Weights of a small self-supervised audio encoder (BEST-RQ).
Model: 3.1M parameters, arch crnn, norm batchnorm, activation relu, depths [1, 1, 1, 1], widths [128, 160, 192, 240].
Rows from block 5, named by matrix and row number. Each number is 200 + 20 x the weight over its row's rms, rounded and kept within 0 to 999. All counts start at 0. After the name is the row's rms in percent of the matrix's.
# weight_ih_l0: LSTM input weights (gates i, f, g, o stacked) (model.rnn.1.rnn.weight_ih_l0, 1024x256), inputs 86-171
weight_ih_l0.394,103,200,200,200,224,227,200,200,149,200,200,200,200,170,240,132,200,200,236,190,249,200,200,200,200,200,202,200,200,153,200,194,229,200,217,200,169,200,155,200,200,200,170,200,200,200,200,238,177,215,200,187,179,200,215,200,250,200,200,215,200,231,230,234,185,200,191,200,246,200,185,200,214,234,200,200,200,158,200,200,200,200,200,214,217,200,157
weight_ih_l0.395,105,200,200,200,200,200,200,200,200,200,227,213,200,170,200,182,200,198,152,176,200,221,207,185,212,200,171,200,200,200,175,200,239,200,229,222,253,221,200,234,200,230,200,168,172,166,200,200,235,200,207,182,200,200,211,200,210,209,200,218,235,197,167,189,200,215,190,211,205,175,225,200,200,200,200,200,225,168,200,200,200,200,180,197,200,200,200
weight_ih_l0.396,099,154,229,178,200,200,200,200,200,159,214,167,200,200,200,200,220,222,200,222,251,143,200,200,231,200,229,200,250,200,200,200,181,200,200,200,200,210,168,229,200,200,200,166,200,201,217,251,192,200,200,200,200,200,163,224,200,200,212,200,200,208,191,164,200,200,200,200,200,181,200,222,223,223,200,182,238,200,180,200,200,190,158,200,198,200,175
weight_ih_l0.397,113,200,200,200,200,200,167,239,218,187,177,200,200,200,193,200,200,174,200,158,200,200,166,214,215,200,200,200,165,200,230,200,200,200,228,200,200,200,200,200,200,200,200,200,200,154,238,183,216,200,200,200,200,206,175,232,200,200,200,200,188,204,211,200,200,200,200,200,200,195,220,200,213,200,200,200,234,185,200,230,186,200,167,200,222,200,200
weight_ih_l0.398,098,160,200,200,224,186,200,192,200,200,200,208,236,210,200,200,217,200,204,200,218,179,238,200,223,200,200,230,200,200,234,237,200,200,200,191,200,200,200,200,209,200,164,230,200,200,282,213,200,184,168,200,200,200,200,200,189,200,173,200,200,200,177,213,200,164,207,196,221,200,200,191,200,200,211,200,233,151,226,236,222,179,200,169,219,200,200
weight_ih_l0.399,096,143,227,215,200,187,233,240,200,200,200,200,195,185,189,193,228,209,200,200,155,157,200,179,260,210,200,200,200,212,181,219,200,200,174,224,240,184,183,200,200,174,200,160,228,178,200,179,200,217,184,172,200,200,200,200,200,200,200,200,200,200,159,211,210,200,200,220,239,154,200,200,187,209,233,200,200,200,200,200,241,227,153,200,155,160,200
weight_ih_l0.400,097,200,215,178,233,204,200,200,200,185,200,200,214,200,162,200,200,200,200,200,200,200,200,225,253,256,200,200,200,171,176,246,200,200,182,200,207,222,243,210,199,172,200,158,200,194,223,190,200,200,192,200,222,200,200,154,200,220,227,187,204,200,200,200,200,200,200,234,200,200,210,200,200,200,183,200,200,169,201,235,224,221,225,200,200,240,200
weight_ih_l0.401,101,174,238,200,200,226,192,200,178,200,232,177,200,200,197,200,241,200,200,180,179,187,200,176,220,200,200,200,189,208,221,200,159,138,200,218,200,200,200,200,200,200,200,200,200,200,167,223,200,225,200,200,244,219,153,211,225,200,200,200,200,222,177,238,206,200,200,187,200,188,200,200,212,200,200,247,227,200,200,200,169,193,160,239,184,200,200
weight_ih_l0.402,098,177,213,200,222,229,200,222,200,200,200,200,227,165,229,232,200,200,224,200,200,184,200,200,218,200,152,200,190,194,186,200,188,200,179,219,200,200,200,200,170,183,200,207,200,200,161,229,200,200,180,174,200,173,200,200,145,200,248,243,224,248,186,190,234,219,200,168,200,151,228,199,185,235,200,193,232,200,211,200,173,178,200,240,200,207,181
weight_ih_l0.403,100,213,200,200,200,173,205,182,200,200,210,162,200,200,200,233,200,200,166,200,235,200,215,200,238,200,204,200,161,218,200,200,146,209,224,200,200,200,188,215,200,200,200,175,200,224,180,200,200,200,178,200,200,237,172,182,155,223,230,200,200,155,200,200,244,211,200,228,200,157,251,244,194,200,179,205,212,183,200,169,200,203,168,207,176,200,200
weight_ih_l0.404,103,200,223,228,200,200,200,190,159,200,200,154,200,156,162,200,161,206,196,200,200,200,200,200,247,149,191,223,200,222,200,200,200,189,200,248,200,200,200,200,188,219,254,178,223,200,187,177,206,237,200,231,200,146,232,190,200,170,200,240,198,200,200,167,200,200,198,200,200,200,200,200,242,200,186,189,225,200,200,200,212,200,216,200,211,156,187
weight_ih_l0.405,098,200,200,180,200,216,256,200,189,200,180,200,200,200,200,214,193,192,231,200,216,200,167,223,200,200,200,218,200,190,205,200,255,200,213,241,218,200,184,200,200,200,229,200,192,228,211,200,194,200,200,187,200,206,200,250,200,200,199,206,200,200,200,237,167,200,214,200,203,226,200,200,168,232,200,259,231,212,195,215,200,200,200,207,170,200,200
weight_ih_l0.406,092,251,200,200,210,218,200,177,200,212,200,238,200,200,200,200,200,241,151,200,219,200,200,200,200,200,218,200,200,200,200,200,200,217,200,200,200,179,200,164,188,200,200,200,189,187,201,200,200,237,182,211,174,200,217,271,200,209,200,200,200,200,236,224,200,200,200,241,218,194,200,200,200,200,164,200,221,200,181,226,242,200,211,200,200,200,200
weight_ih_l0.407,092,200,202,240,200,200,218,231,200,200,218,199,220,200,179,185,246,200,127,200,195,200,229,200,200,176,200,200,222,200,200,203,200,200,200,200,197,200,200,234,200,215,182,237,200,200,240,200,151,200,191,174,177,236,200,200,231,217,200,182,175,235,200,200,200,200,206,200,200,200,228,200,200,200,157,200,200,158,200,200,200,163,175,200,200,200,200
weight_ih_l0.408,089,177,200,200,203,200,166,200,200,161,197,200,200,200,186,179,224,228,252,221,174,200,215,200,249,200,200,200,154,200,200,200,200,164,205,200,200,201,194,200,258,200,228,200,200,200,187,200,200,225,235,200,200,200,179,213,203,166,200,184,200,175,231,200,219,213,200,175,212,200,217,200,218,200,200,200,200,200,200,215,301,184,200,200,220,223,183
weight_ih_l0.409,097,241,200,180,187,200,200,200,213,158,200,169,165,200,200,213,166,157,248,200,200,200,200,195,156,127,189,200,200,218,200,200,200,200,200,224,200,200,200,200,166,223,155,189,200,200,164,234,164,200,200,200,200,169,191,200,175,180,200,206,207,176,200,200,255,200,207,197,192,200,195,209,223,200,171,174,246,197,200,200,200,155,222,246,200,178,239
weight_ih_l0.410,102,200,200,200,200,158,239,200,207,175,200,156,254,170,225,171,207,200,165,200,217,200,186,213,200,147,200,219,167,200,200,169,174,192,200,200,200,200,201,200,200,200,200,200,200,187,200,241,208,214,200,200,200,225,200,200,200,213,200,200,216,164,230,221,200,164,215,161,200,171,200,200,173,200,167,200,200,249,200,191,165,200,200,178,158,179,200
weight_ih_l0.411,112,200,199,184,200,169,253,215,216,158,200,179,200,213,200,203,224,200,200,200,149,200,221,172,200,155,218,241,219,195,184,200,229,200,225,200,168,195,200,182,200,200,200,202,214,200,177,234,177,173,217,208,200,188,200,247,200,200,200,207,220,145,222,200,200,227,200,217,200,200,200,208,241,200,200,220,251,171,200,192,200,200,200,200,200,177,208
weight_ih_l0.412,105,170,216,243,200,200,200,200,200,200,200,176,200,200,231,200,191,229,200,235,200,150,167,201,200,200,200,183,200,200,167,225,200,200,200,201,166,200,174,226,200,211,200,180,200,179,200,200,200,224,200,200,183,241,218,211,200,200,200,200,197,200,216,200,219,227,168,200,200,200,200,191,226,233,200,164,222,200,156,220,200,200,200,159,200,200,200
weight_ih_l0.413,091,214,166,218,249,139,227,213,205,200,151,200,192,200,207,162,200,224,231,200,200,175,180,185,175,200,200,221,200,200,200,200,194,187,200,223,200,200,200,229,200,162,201,183,222,200,187,215,193,235,186,200,205,151,164,200,155,170,200,233,200,173,200,223,200,200,200,164,199,200,200,212,151,200,197,231,200,217,253,163,200,200,213,245,200,237,182
weight_ih_l0.414,100,179,218,219,200,200,219,200,227,221,223,200,171,183,229,244,210,200,170,229,200,200,231,221,186,203,200,200,200,200,234,200,229,189,182,200,200,200,214,215,233,175,241,200,231,200,200,220,207,200,200,232,181,200,244,247,200,223,200,217,200,149,200,200,255,200,200,169,200,200,190,170,180,200,211,200,221,190,134,200,200,200,167,217,173,221,174
weight_ih_l0.415,108,157,200,200,183,217,200,177,200,182,200,237,133,217,200,198,153,200,240,200,200,199,200,226,200,145,200,200,220,200,200,200,257,200,200,200,210,190,200,187,200,200,237,200,200,200,200,235,200,200,227,217,186,200,189,200,200,200,200,169,208,200,235,200,180,230,200,200,171,200,224,200,228,200,200,200,268,223,200,170,222,156,181,200,210,229,200
weight_ih_l0.416,098,200,206,200,200,202,179,200,167,200,200,200,200,180,200,200,178,222,200,200,200,220,200,164,208,188,200,200,144,200,200,200,200,168,200,196,200,200,234,200,200,182,233,200,215,173,200,242,196,200,200,200,200,200,200,200,200,221,200,200,200,238,211,179,158,255,168,215,200,200,200,170,178,200,200,180,239,200,200,200,225,176,200,200,200,200,165
weight_ih_l0.417,118,200,236,200,211,223,200,211,186,182,183,226,215,263,232,200,179,200,216,151,200,188,200,200,159,168,169,194,179,200,230,200,200,205,200,200,176,200,212,181,183,144,260,186,216,200,200,200,200,184,200,200,145,200,206,184,200,185,225,200,181,200,236,231,200,200,193,255,230,240,200,207,200,200,200,200,260,207,229,200,200,152,167,164,200,188,176
weight_ih_l0.418,107,175,163,200,200,213,200,200,200,184,207,200,200,216,200,168,173,212,195,236,200,179,228,233,200,163,141,209,200,212,200,200,164,200,200,162,200,217,210,200,200,200,200,200,200,156,185,200,200,192,178,170,200,235,200,200,184,178,169,184,200,202,179,200,178,200,211,206,200,189,171,200,174,200,200,204,200,215,173,200,212,221,200,218,213,157,200
weight_ih_l0.419,111,200,200,200,200,200,168,190,200,200,187,173,200,200,200,193,200,234,243,186,191,200,229,200,200,200,232,200,200,200,157,218,200,230,225,200,191,200,200,200,200,237,200,170,200,200,225,224,200,200,200,195,179,200,172,192,175,182,168,200,178,167,200,200,200,200,200,200,200,196,181,200,200,177,188,254,264,203,200,200,182,208,228,200,244,178,200
weight_ih_l0.420,098,200,160,200,200,200,200,200,232,232,169,191,176,200,173,200,228,143,200,200,222,160,235,255,200,159,200,226,219,200,200,200,200,169,200,200,222,200,200,188,200,239,222,222,200,200,219,249,218,221,200,179,186,200,156,200,200,200,200,200,200,200,200,186,234,200,209,200,200,213,236,200,162,200,166,254,229,200,200,217,200,200,200,200,200,200,200
weight_ih_l0.421,109,225,160,200,200,200,200,200,220,200,200,200,200,188,200,200,221,179,200,172,200,200,200,171,200,200,200,179,200,200,200,206,200,189,148,200,200,233,200,200,262,201,232,181,216,209,200,258,161,200,200,213,200,200,200,228,211,200,161,200,200,200,138,175,193,200,200,200,249,184,207,200,200,222,228,200,212,200,200,200,170,200,239,200,186,211,200
weight_ih_l0.422,101,200,162,200,213,172,180,200,158,162,219,200,200,200,200,200,200,221,200,200,244,233,200,200,200,200,200,200,200,200,200,204,171,137,216,177,195,200,216,220,222,256,228,171,200,172,234,200,183,230,174,200,145,231,200,200,200,218,193,189,229,244,200,200,200,200,200,200,200,218,244,219,215,200,200,200,200,219,259,200,172,200,200,200,159,200,203
weight_ih_l0.423,097,182,206,164,171,200,200,232,200,236,200,200,230,200,200,233,176,233,200,200,222,200,188,200,200,200,200,200,149,200,165,210,200,200,214,200,176,228,214,200,200,180,246,200,200,178,173,200,175,173,200,200,180,200,183,200,185,200,178,200,277,219,214,226,182,211,200,200,203,180,200,200,200,200,200,250,200,164,200,172,212,185,200,157,183,200,181
weight_ih_l0.424,106,167,200,209,200,187,206,218,200,184,191,200,200,200,200,200,234,175,200,200,224,232,200,180,232,247,191,244,200,200,200,244,170,237,227,200,160,153,200,199,200,238,167,219,139,200,172,183,200,200,200,220,157,200,200,200,232,215,226,212,200,248,200,200,200,157,200,200,200,200,200,200,189,200,202,174,200,200,200,200,200,179,200,200,200,200,189
weight_ih_l0.425,098,200,200,200,241,200,200,200,251,200,222,200,200,223,200,200,200,236,184,200,200,153,193,208,200,193,200,200,183,200,200,200,200,229,191,193,167,200,208,200,200,200,200,198,200,244,200,200,197,200,184,180,200,228,191,200,200,200,208,200,200,200,230,200,200,233,177,172,238,176,225,200,200,200,226,236,267,195,200,200,200,200,160,200,233,174,191
weight_ih_l0.426,094,187,243,243,200,174,200,200,183,200,200,157,200,200,200,200,200,179,200,213,200,200,217,200,212,219,240,200,200,200,200,200,155,173,200,200,200,200,200,205,200,200,200,183,200,160,200,233,200,200,200,216,200,173,200,211,200,199,214,202,196,172,168,194,191,200,200,246,220,205,200,196,200,200,200,200,200,225,200,200,200,200,219,200,200,212,200
weight_ih_l0.427,114,200,213,200,200,200,157,223,200,179,190,200,200,200,162,200,199,200,200,200,212,190,200,170,200,223,244,167,203,200,171,200,200,205,174,200,171,183,161,200,200,199,200,143,200,221,186,200,200,222,200,200,166,226,200,200,200,200,181,208,200,169,173,221,200,200,200,200,200,213,220,200,233,231,225,182,200,178,200,169,183,200,221,221,200,171,200
weight_ih_l0.428,103,200,236,200,200,232,172,162,200,186,148,160,200,228,157,174,178,200,236,200,176,226,220,175,188,178,200,200,200,220,200,200,200,200,208,255,200,201,172,235,206,185,200,176,200,192,174,200,200,192,200,200,200,185,215,200,183,200,209,200,200,200,233,200,179,224,185,200,217,200,200,200,211,213,253,243,213,216,200,200,200,225,200,231,183,215,225
weight_ih_l0.429,118,200,200,200,200,179,200,171,200,200,218,164,198,206,200,170,200,200,203,164,191,166,228,200,232,174,200,213,190,156,175,221,200,231,194,200,178,200,200,212,200,200,168,217,212,200,200,200,200,200,200,201,246,183,200,200,198,200,200,200,200,200,200,200,226,213,176,200,244,164,200,233,178,200,200,233,239,200,166,200,200,171,216,190,194,204,170
weight_ih_l0.430,112,200,230,200,200,200,215,173,161,158,195,218,236,200,183,206,159,219,200,161,175,215,235,200,178,200,226,200,200,200,200,200,200,200,169,200,245,188,179,182,200,233,187,200,200,207,200,200,239,200,200,200,230,230,222,171,240,200,173,200,203,218,200,214,200,200,209,200,200,200,200,200,209,184,200,252,200,200,200,169,145,200,200,194,152,200,200
weight_ih_l0.431,109,196,200,218,177,200,224,200,200,188,200,210,217,207,231,200,184,191,161,213,239,192,200,209,200,154,215,168,200,200,200,200,209,200,165,227,249,200,200,215,200,200,181,210,200,200,238,200,189,200,200,217,200,178,160,200,219,241,187,167,200,202,204,200,200,200,200,200,200,200,204,156,203,200,200,182,228,184,247,200,200,160,200,200,200,248,200
weight_ih_l0.432,117,200,200,200,232,192,200,200,200,200,200,187,228,168,228,200,200,200,180,200,200,188,214,200,200,200,200,200,176,200,200,208,200,200,174,200,237,169,200,201,178,252,200,234,172,173,212,180,172,200,217,202,237,200,185,238,230,213,191,200,200,200,145,200,200,200,209,181,245,175,218,200,167,196,254,172,231,184,200,209,157,214,200,197,181,156,200
weight_ih_l0.433,101,200,185,200,189,200,200,200,200,183,200,183,200,200,214,200,145,200,200,200,200,200,223,200,146,200,200,165,190,222,200,200,198,200,200,241,200,181,200,200,200,214,200,168,200,174,225,217,201,200,209,193,200,217,200,256,167,200,200,211,226,200,200,200,177,212,242,200,200,200,223,192,200,200,227,194,241,200,151,169,214,200,179,200,200,220,215
weight_ih_l0.434,110,190,200,200,200,189,200,164,195,200,200,200,200,200,194,184,215,162,200,226,238,200,183,177,245,193,200,206,200,200,217,200,167,200,200,200,200,179,251,174,186,221,200,200,190,200,224,200,200,200,200,174,200,200,226,200,243,200,200,200,226,173,200,230,210,200,144,228,195,178,263,200,193,248,200,200,200,221,185,200,200,187,178,238,188,200,169
weight_ih_l0.435,103,200,200,200,200,186,200,200,200,200,200,200,200,200,187,170,236,187,190,200,223,182,200,200,180,200,200,197,240,185,200,238,234,226,200,242,200,200,216,200,200,200,218,173,200,208,200,178,200,200,174,200,200,200,200,200,200,217,200,233,200,200,200,240,186,200,200,200,215,169,234,174,200,173,187,189,200,200,180,179,219,200,200,200,200,200,156
weight_ih_l0.436,097,203,239,200,200,197,200,200,161,200,200,200,183,160,200,157,225,200,179,200,187,219,211,158,200,166,200,200,200,235,200,200,200,191,165,234,241,200,243,213,200,200,229,200,176,171,182,242,179,200,166,200,226,200,200,172,200,200,200,225,200,212,218,160,200,200,200,200,191,200,200,200,200,225,224,200,200,195,200,200,200,200,200,198,200,249,185
weight_ih_l0.437,100,216,200,167,223,200,200,200,229,200,200,200,200,190,176,218,200,205,222,200,200,223,200,200,215,194,241,215,200,200,208,228,220,200,217,200,242,175,169,187,183,200,212,200,200,200,190,253,200,224,210,200,200,200,200,180,197,242,226,232,155,200,200,200,207,212,200,151,235,200,217,200,186,213,200,200,216,200,187,200,200,244,172,233,224,184,219
weight_ih_l0.438,102,217,200,172,200,200,200,200,200,234,200,225,200,200,219,200,200,193,246,200,200,183,200,170,200,232,214,152,200,213,200,158,206,200,168,200,178,200,200,180,200,250,200,200,173,179,200,215,200,148,220,200,200,223,200,220,200,200,200,228,176,161,200,200,225,228,200,200,207,252,206,243,200,200,227,243,203,180,200,200,193,200,200,202,256,200,200
weight_ih_l0.439,092,200,200,200,216,176,200,159,200,200,217,183,175,175,200,200,200,160,181,173,200,200,148,208,216,181,241,200,187,200,200,200,200,188,224,184,198,200,200,240,200,200,200,200,200,157,200,178,167,200,154,200,240,200,200,200,200,216,200,200,200,220,200,200,200,220,160,214,230,171,211,200,136,196,200,200,200,200,179,200,200,200,239,200,252,176,200
weight_ih_l0.440,105,245,200,200,200,195,158,187,200,200,136,176,200,166,200,200,220,224,167,188,212,224,200,221,200,207,200,179,198,200,242,200,200,200,200,200,176,200,175,200,171,183,200,200,197,200,181,214,167,200,200,200,200,180,200,225,221,225,200,200,183,210,200,200,200,200,200,184,224,220,212,200,168,200,230,200,253,200,200,183,158,217,214,231,245,200,223
weight_ih_l0.441,097,200,200,138,215,177,234,186,200,200,216,181,200,213,161,200,200,200,166,200,165,230,200,200,200,178,244,233,205,200,208,238,200,178,177,200,158,200,168,213,190,186,200,200,193,186,172,215,200,200,200,200,170,174,241,200,200,198,226,158,200,230,200,200,214,165,200,200,200,200,200,210,200,205,200,200,200,174,210,215,177,200,205,204,200,200,200
weight_ih_l0.442,097,184,200,229,219,194,200,183,206,200,149,173,186,200,197,200,200,204,234,200,200,245,191,200,200,200,207,206,238,200,223,200,182,196,231,169,228,200,200,200,137,200,200,208,171,231,191,233,200,200,240,200,234,200,174,166,200,200,200,200,200,200,200,200,200,172,170,200,200,186,192,234,200,261,200,182,200,223,233,151,171,200,180,200,207,221,228
weight_ih_l0.443,089,161,255,200,200,212,214,200,212,176,200,252,239,200,216,172,200,183,203,190,200,200,200,169,244,200,254,180,200,200,200,203,183,221,183,248,200,200,200,179,200,200,200,200,200,200,221,175,200,231,218,200,200,200,200,200,196,214,200,200,227,200,193,217,200,196,200,200,200,183,183,224,200,200,200,200,239,178,213,219,200,144,200,207,200,200,208
weight_ih_l0.444,097,187,257,200,222,200,200,200,222,200,200,200,224,200,219,200,200,200,266,165,180,200,153,200,174,251,200,200,205,204,196,180,188,194,181,228,167,200,200,233,174,175,183,206,179,185,200,200,200,214,224,173,201,200,187,200,186,200,246,200,200,200,200,200,200,200,237,200,200,200,209,200,200,200,200,240,200,200,200,168,228,200,170,200,193,200,200
weight_ih_l0.445,093,197,216,200,173,237,200,200,200,200,200,180,190,230,200,200,254,200,200,230,201,200,200,197,193,177,186,200,169,210,151,166,200,200,200,170,183,152,199,220,158,200,202,135,200,200,200,200,176,216,156,190,228,200,170,200,231,200,200,200,200,190,200,200,207,200,232,200,200,224,200,200,200,202,187,200,200,223,200,200,200,181,120,200,200,179,200
weight_ih_l0.446,102,162,226,200,238,218,200,200,200,174,189,200,200,200,206,200,200,200,180,186,200,161,200,154,255,164,225,237,200,200,205,200,200,172,168,255,207,161,188,226,229,200,200,228,174,200,175,260,179,184,200,220,200,213,228,188,200,200,200,175,200,200,200,200,151,200,200,200,200,200,200,177,200,225,224,198,238,200,211,247,200,200,185,211,200,207,200
weight_ih_l0.447,092,200,200,228,200,200,234,200,225,205,200,156,200,200,200,200,240,200,200,245,200,226,200,200,229,197,214,200,200,171,216,218,200,190,153,175,228,223,200,200,191,232,213,149,200,177,195,200,182,200,200,204,185,234,184,217,200,200,200,186,218,156,166,200,177,200,165,200,200,141,200,203,200,159,163,196,200,200,230,200,200,190,200,231,207,200,185
weight_ih_l0.448,096,165,233,224,200,171,213,200,200,200,200,170,200,219,200,200,200,172,200,199,200,220,200,200,200,200,176,181,200,175,200,200,200,200,200,200,222,236,159,200,248,200,175,171,200,200,200,200,219,226,176,200,200,200,227,200,200,200,200,200,231,177,174,200,193,200,200,192,200,200,200,200,139,200,200,181,203,200,200,180,200,179,200,183,200,237,200
weight_ih_l0.449,101,200,200,200,145,200,234,200,200,257,191,200,200,200,200,200,200,174,200,226,205,188,200,200,165,172,200,200,180,163,172,171,200,237,200,200,200,209,190,239,205,170,208,162,200,200,188,196,200,167,200,199,200,206,214,190,189,167,200,184,200,216,196,200,162,200,200,200,200,200,211,200,152,200,200,200,230,200,239,200,155,192,206,200,191,213,200
weight_ih_l0.450,091,182,182,200,200,181,200,200,200,221,200,206,200,163,200,162,200,200,200,164,200,200,200,158,200,200,200,184,176,208,147,200,200,200,200,200,200,160,200,200,200,200,200,200,200,200,200,200,196,216,166,200,200,222,200,200,200,160,200,200,200,200,163,198,170,176,171,200,200,158,230,241,200,200,204,200,261,200,191,200,220,200,200,250,194,213,250
weight_ih_l0.451,100,166,200,195,200,200,200,200,200,200,212,200,200,200,200,176,200,194,200,200,200,200,200,139,200,165,200,260,141,200,166,169,196,209,200,200,200,200,200,200,193,236,200,200,215,200,200,258,185,209,200,200,219,244,200,200,187,200,206,200,181,200,200,200,240,210,200,200,200,157,217,214,200,229,200,200,244,200,200,240,176,183,200,200,200,200,200
weight_ih_l0.452,094,203,199,228,222,233,261,200,253,220,200,200,200,200,200,239,187,200,200,200,182,167,221,200,189,203,223,200,224,200,200,200,188,200,200,200,200,185,200,200,168,219,200,211,201,200,169,200,157,175,200,200,224,172,200,231,200,230,200,200,200,200,216,200,157,236,165,178,196,214,168,158,224,171,216,253,200,169,200,200,200,200,182,167,200,200,249
weight_ih_l0.453,097,200,188,157,173,152,161,139,233,189,200,251,235,186,200,172,192,163,213,200,249,200,200,200,202,200,200,200,191,227,200,204,200,200,155,211,215,200,235,200,177,157,200,219,200,197,200,215,200,193,200,251,200,200,178,200,226,190,191,200,200,200,244,172,221,200,200,200,200,200,200,200,190,216,165,200,163,200,215,200,200,207,170,200,200,168,200
weight_ih_l0.454,103,201,200,185,218,184,200,200,200,200,168,155,209,200,156,215,200,200,221,200,193,200,200,166,202,200,249,200,200,219,200,195,212,179,187,200,214,200,222,200,167,200,212,195,200,184,241,200,200,200,200,200,184,178,193,184,227,200,200,200,191,180,200,200,196,232,200,200,200,200,205,171,200,200,200,200,200,158,265,212,187,173,163,229,217,200,187
weight_ih_l0.455,110,226,215,200,200,200,206,200,200,200,200,200,200,167,199,200,160,252,234,226,162,242,200,200,200,200,200,200,180,200,200,198,197,200,250,226,197,220,200,230,250,200,238,214,176,200,159,240,200,200,213,200,200,200,200,200,163,200,200,200,186,200,200,200,222,200,200,246,205,200,200,200,184,244,215,200,223,200,200,200,200,184,200,200,200,200,200
weight_ih_l0.456,116,222,170,220,235,217,200,230,200,166,200,200,200,215,208,200,200,200,200,218,219,200,218,200,214,200,221,215,245,174,195,197,234,200,253,200,212,200,200,217,224,168,200,229,197,200,225,224,200,200,200,178,184,193,200,195,180,216,200,200,222,205,200,166,166,200,229,207,200,200,190,228,231,200,174,200,200,154,184,192,178,200,200,200,200,155,198
weight_ih_l0.457,097,200,211,195,240,200,197,222,200,228,200,200,219,200,234,169,200,200,228,222,200,166,200,200,216,200,200,215,200,200,200,224,234,200,156,214,217,176,200,206,213,200,131,200,200,173,202,200,233,181,200,162,211,200,188,233,165,216,158,200,200,200,195,209,200,200,220,200,200,191,167,200,200,200,200,177,226,200,200,200,200,172,200,200,200,200,245
weight_ih_l0.458,093,234,217,200,219,200,207,200,200,243,200,200,200,200,200,200,171,200,224,200,239,190,200,221,200,200,200,200,200,208,200,200,177,200,200,223,204,215,200,224,165,200,200,200,200,183,200,223,218,173,219,200,182,217,162,200,200,200,200,200,253,200,200,200,229,200,200,219,242,176,200,200,200,204,200,160,225,200,200,200,221,179,200,200,200,204,204
weight_ih_l0.459,103,176,197,178,180,219,200,226,200,200,174,200,215,200,200,200,200,142,200,200,200,161,218,200,200,200,200,180,176,200,182,200,184,200,246,247,217,200,214,200,200,177,231,191,215,239,224,245,193,243,200,200,200,191,200,240,200,220,200,196,151,200,200,200,166,229,228,209,171,200,250,200,197,200,200,200,237,214,173,200,141,200,209,234,200,179,217
weight_ih_l0.460,106,176,200,200,185,200,200,200,190,200,200,200,200,200,200,230,200,200,200,200,215,243,207,198,244,177,200,188,200,200,200,163,200,200,200,200,205,200,130,200,212,239,155,165,186,167,200,238,232,204,200,193,218,155,224,167,216,224,178,200,179,200,168,200,186,200,169,185,200,181,223,231,147,200,227,225,185,200,200,200,236,205,200,200,164,177,200
weight_ih_l0.461,119,200,200,172,200,200,144,200,239,214,200,200,204,200,164,200,200,200,200,231,164,221,243,200,200,212,200,109,170,240,200,200,200,168,141,200,208,200,216,217,220,210,200,200,205,200,200,200,200,200,217,200,233,200,170,179,211,190,200,204,199,200,200,169,245,200,200,200,200,200,219,155,169,242,200,240,211,200,200,242,228,217,174,211,200,200,200
weight_ih_l0.462,100,200,200,200,230,200,200,200,186,171,200,200,200,200,195,200,232,197,200,132,200,227,200,220,200,200,200,200,200,200,200,215,200,200,196,246,221,177,172,200,200,200,200,158,200,169,200,200,229,200,177,200,200,200,200,197,233,219,188,200,200,253,200,200,200,238,222,200,200,200,227,200,200,200,240,235,200,222,200,200,200,200,200,200,231,212,225
weight_ih_l0.463,109,200,200,243,225,176,200,215,207,217,199,194,179,233,200,208,218,142,200,226,200,205,186,147,200,200,191,223,200,223,200,200,183,187,252,200,200,173,200,200,241,189,179,200,200,200,225,172,200,215,200,167,200,200,200,200,200,200,199,179,222,218,200,200,200,230,200,210,200,200,234,208,222,227,182,207,179,182,200,158,200,200,225,200,179,228,147
weight_ih_l0.464,109,167,184,224,217,197,200,200,219,200,200,233,149,200,178,200,188,177,200,200,186,226,200,233,200,223,197,168,200,200,200,218,200,229,200,244,170,203,233,152,200,173,200,200,180,200,175,193,192,200,200,190,200,200,200,146,219,233,183,200,200,145,178,196,200,200,200,200,200,177,200,215,217,200,200,200,200,200,200,187,197,174,200,215,200,200,200
weight_ih_l0.465,115,240,200,178,181,200,200,196,200,179,238,172,236,195,213,181,217,187,183,200,226,154,172,234,200,200,200,230,194,200,200,200,213,215,191,200,200,148,200,184,200,200,162,162,237,200,246,207,216,200,195,221,209,200,200,200,200,206,218,200,200,200,168,200,199,177,200,201,200,235,200,210,200,208,200,251,200,200,215,200,200,200,215,158,160,200,178
weight_ih_l0.466,094,200,200,200,200,215,261,200,200,200,200,254,200,230,200,200,200,200,200,200,182,200,215,170,200,219,220,200,177,198,217,200,227,200,182,200,200,233,200,200,200,200,228,228,200,182,236,207,179,202,194,200,218,200,148,241,200,200,174,203,200,174,200,157,200,196,230,200,213,200,185,200,200,200,200,220,212,199,233,178,200,200,200,200,217,173,200
weight_ih_l0.467,098,200,200,200,200,200,200,200,240,222,209,179,200,171,200,200,221,200,178,200,255,200,200,181,176,200,200,200,200,169,200,200,220,224,189,233,200,200,186,200,200,200,170,200,200,200,224,183,200,200,200,244,200,206,198,200,224,238,200,188,200,200,200,238,200,200,200,200,246,183,190,200,215,241,228,200,200,200,240,200,187,176,242,200,198,271,200
weight_ih_l0.468,116,225,200,200,236,178,223,200,200,234,230,173,227,204,200,200,200,174,200,182,200,183,200,200,233,200,168,200,168,234,200,200,200,200,248,200,176,192,226,200,200,200,170,167,165,200,200,183,183,200,200,200,242,216,175,200,179,200,166,224,209,200,200,200,162,200,205,200,202,141,219,200,200,216,200,200,231,205,200,212,194,187,200,200,200,237,197
weight_ih_l0.469,104,246,200,200,200,200,200,212,200,200,200,200,200,200,200,170,200,145,173,212,184,200,250,233,183,207,219,200,187,200,200,229,222,200,200,173,220,200,200,200,200,225,193,219,240,220,170,200,171,243,180,241,195,203,241,234,149,200,218,200,233,178,244,200,200,213,200,200,200,200,200,200,200,200,200,200,200,227,193,200,235,200,200,187,200,200,200
weight_ih_l0.470,115,164,200,187,200,175,200,241,200,200,200,173,200,200,226,191,200,200,200,200,204,200,200,178,200,200,200,163,200,200,200,190,200,200,200,222,200,180,200,222,224,200,200,224,221,200,200,200,200,200,200,200,200,238,200,200,200,200,181,189,191,200,166,242,200,235,200,234,200,200,197,220,182,212,200,200,217,200,200,142,200,160,211,138,196,174,237
weight_ih_l0.471,108,153,200,200,228,244,222,200,200,200,208,200,200,150,200,200,160,171,181,227,200,200,167,200,200,200,235,192,200,200,188,238,200,208,221,242,200,222,200,200,200,200,200,208,233,175,217,221,189,200,126,220,165,244,217,200,200,191,200,200,187,200,200,200,200,200,200,200,200,200,155,175,200,241,200,233,200,173,175,206,200,200,200,200,221,176,200
weight_ih_l0.472,102,241,200,200,203,197,200,184,182,202,214,200,200,146,189,212,200,250,151,200,198,200,200,181,149,224,200,200,160,200,200,234,200,239,200,200,184,186,200,198,200,199,229,246,200,200,200,244,200,189,200,200,200,200,200,180,200,225,200,200,172,216,200,200,200,200,167,178,222,200,200,164,200,200,200,213,200,200,200,238,208,200,200,200,179,200,200
weight_ih_l0.473,111,166,225,178,186,200,237,200,200,236,193,200,200,219,211,167,223,168,200,200,200,164,200,164,200,200,238,200,200,200,170,200,204,256,130,226,200,176,200,189,221,200,200,216,214,192,190,200,200,244,209,228,200,153,180,200,190,181,224,200,219,175,208,200,220,247,169,208,200,200,185,170,196,200,200,214,235,200,190,200,217,200,200,194,176,196,210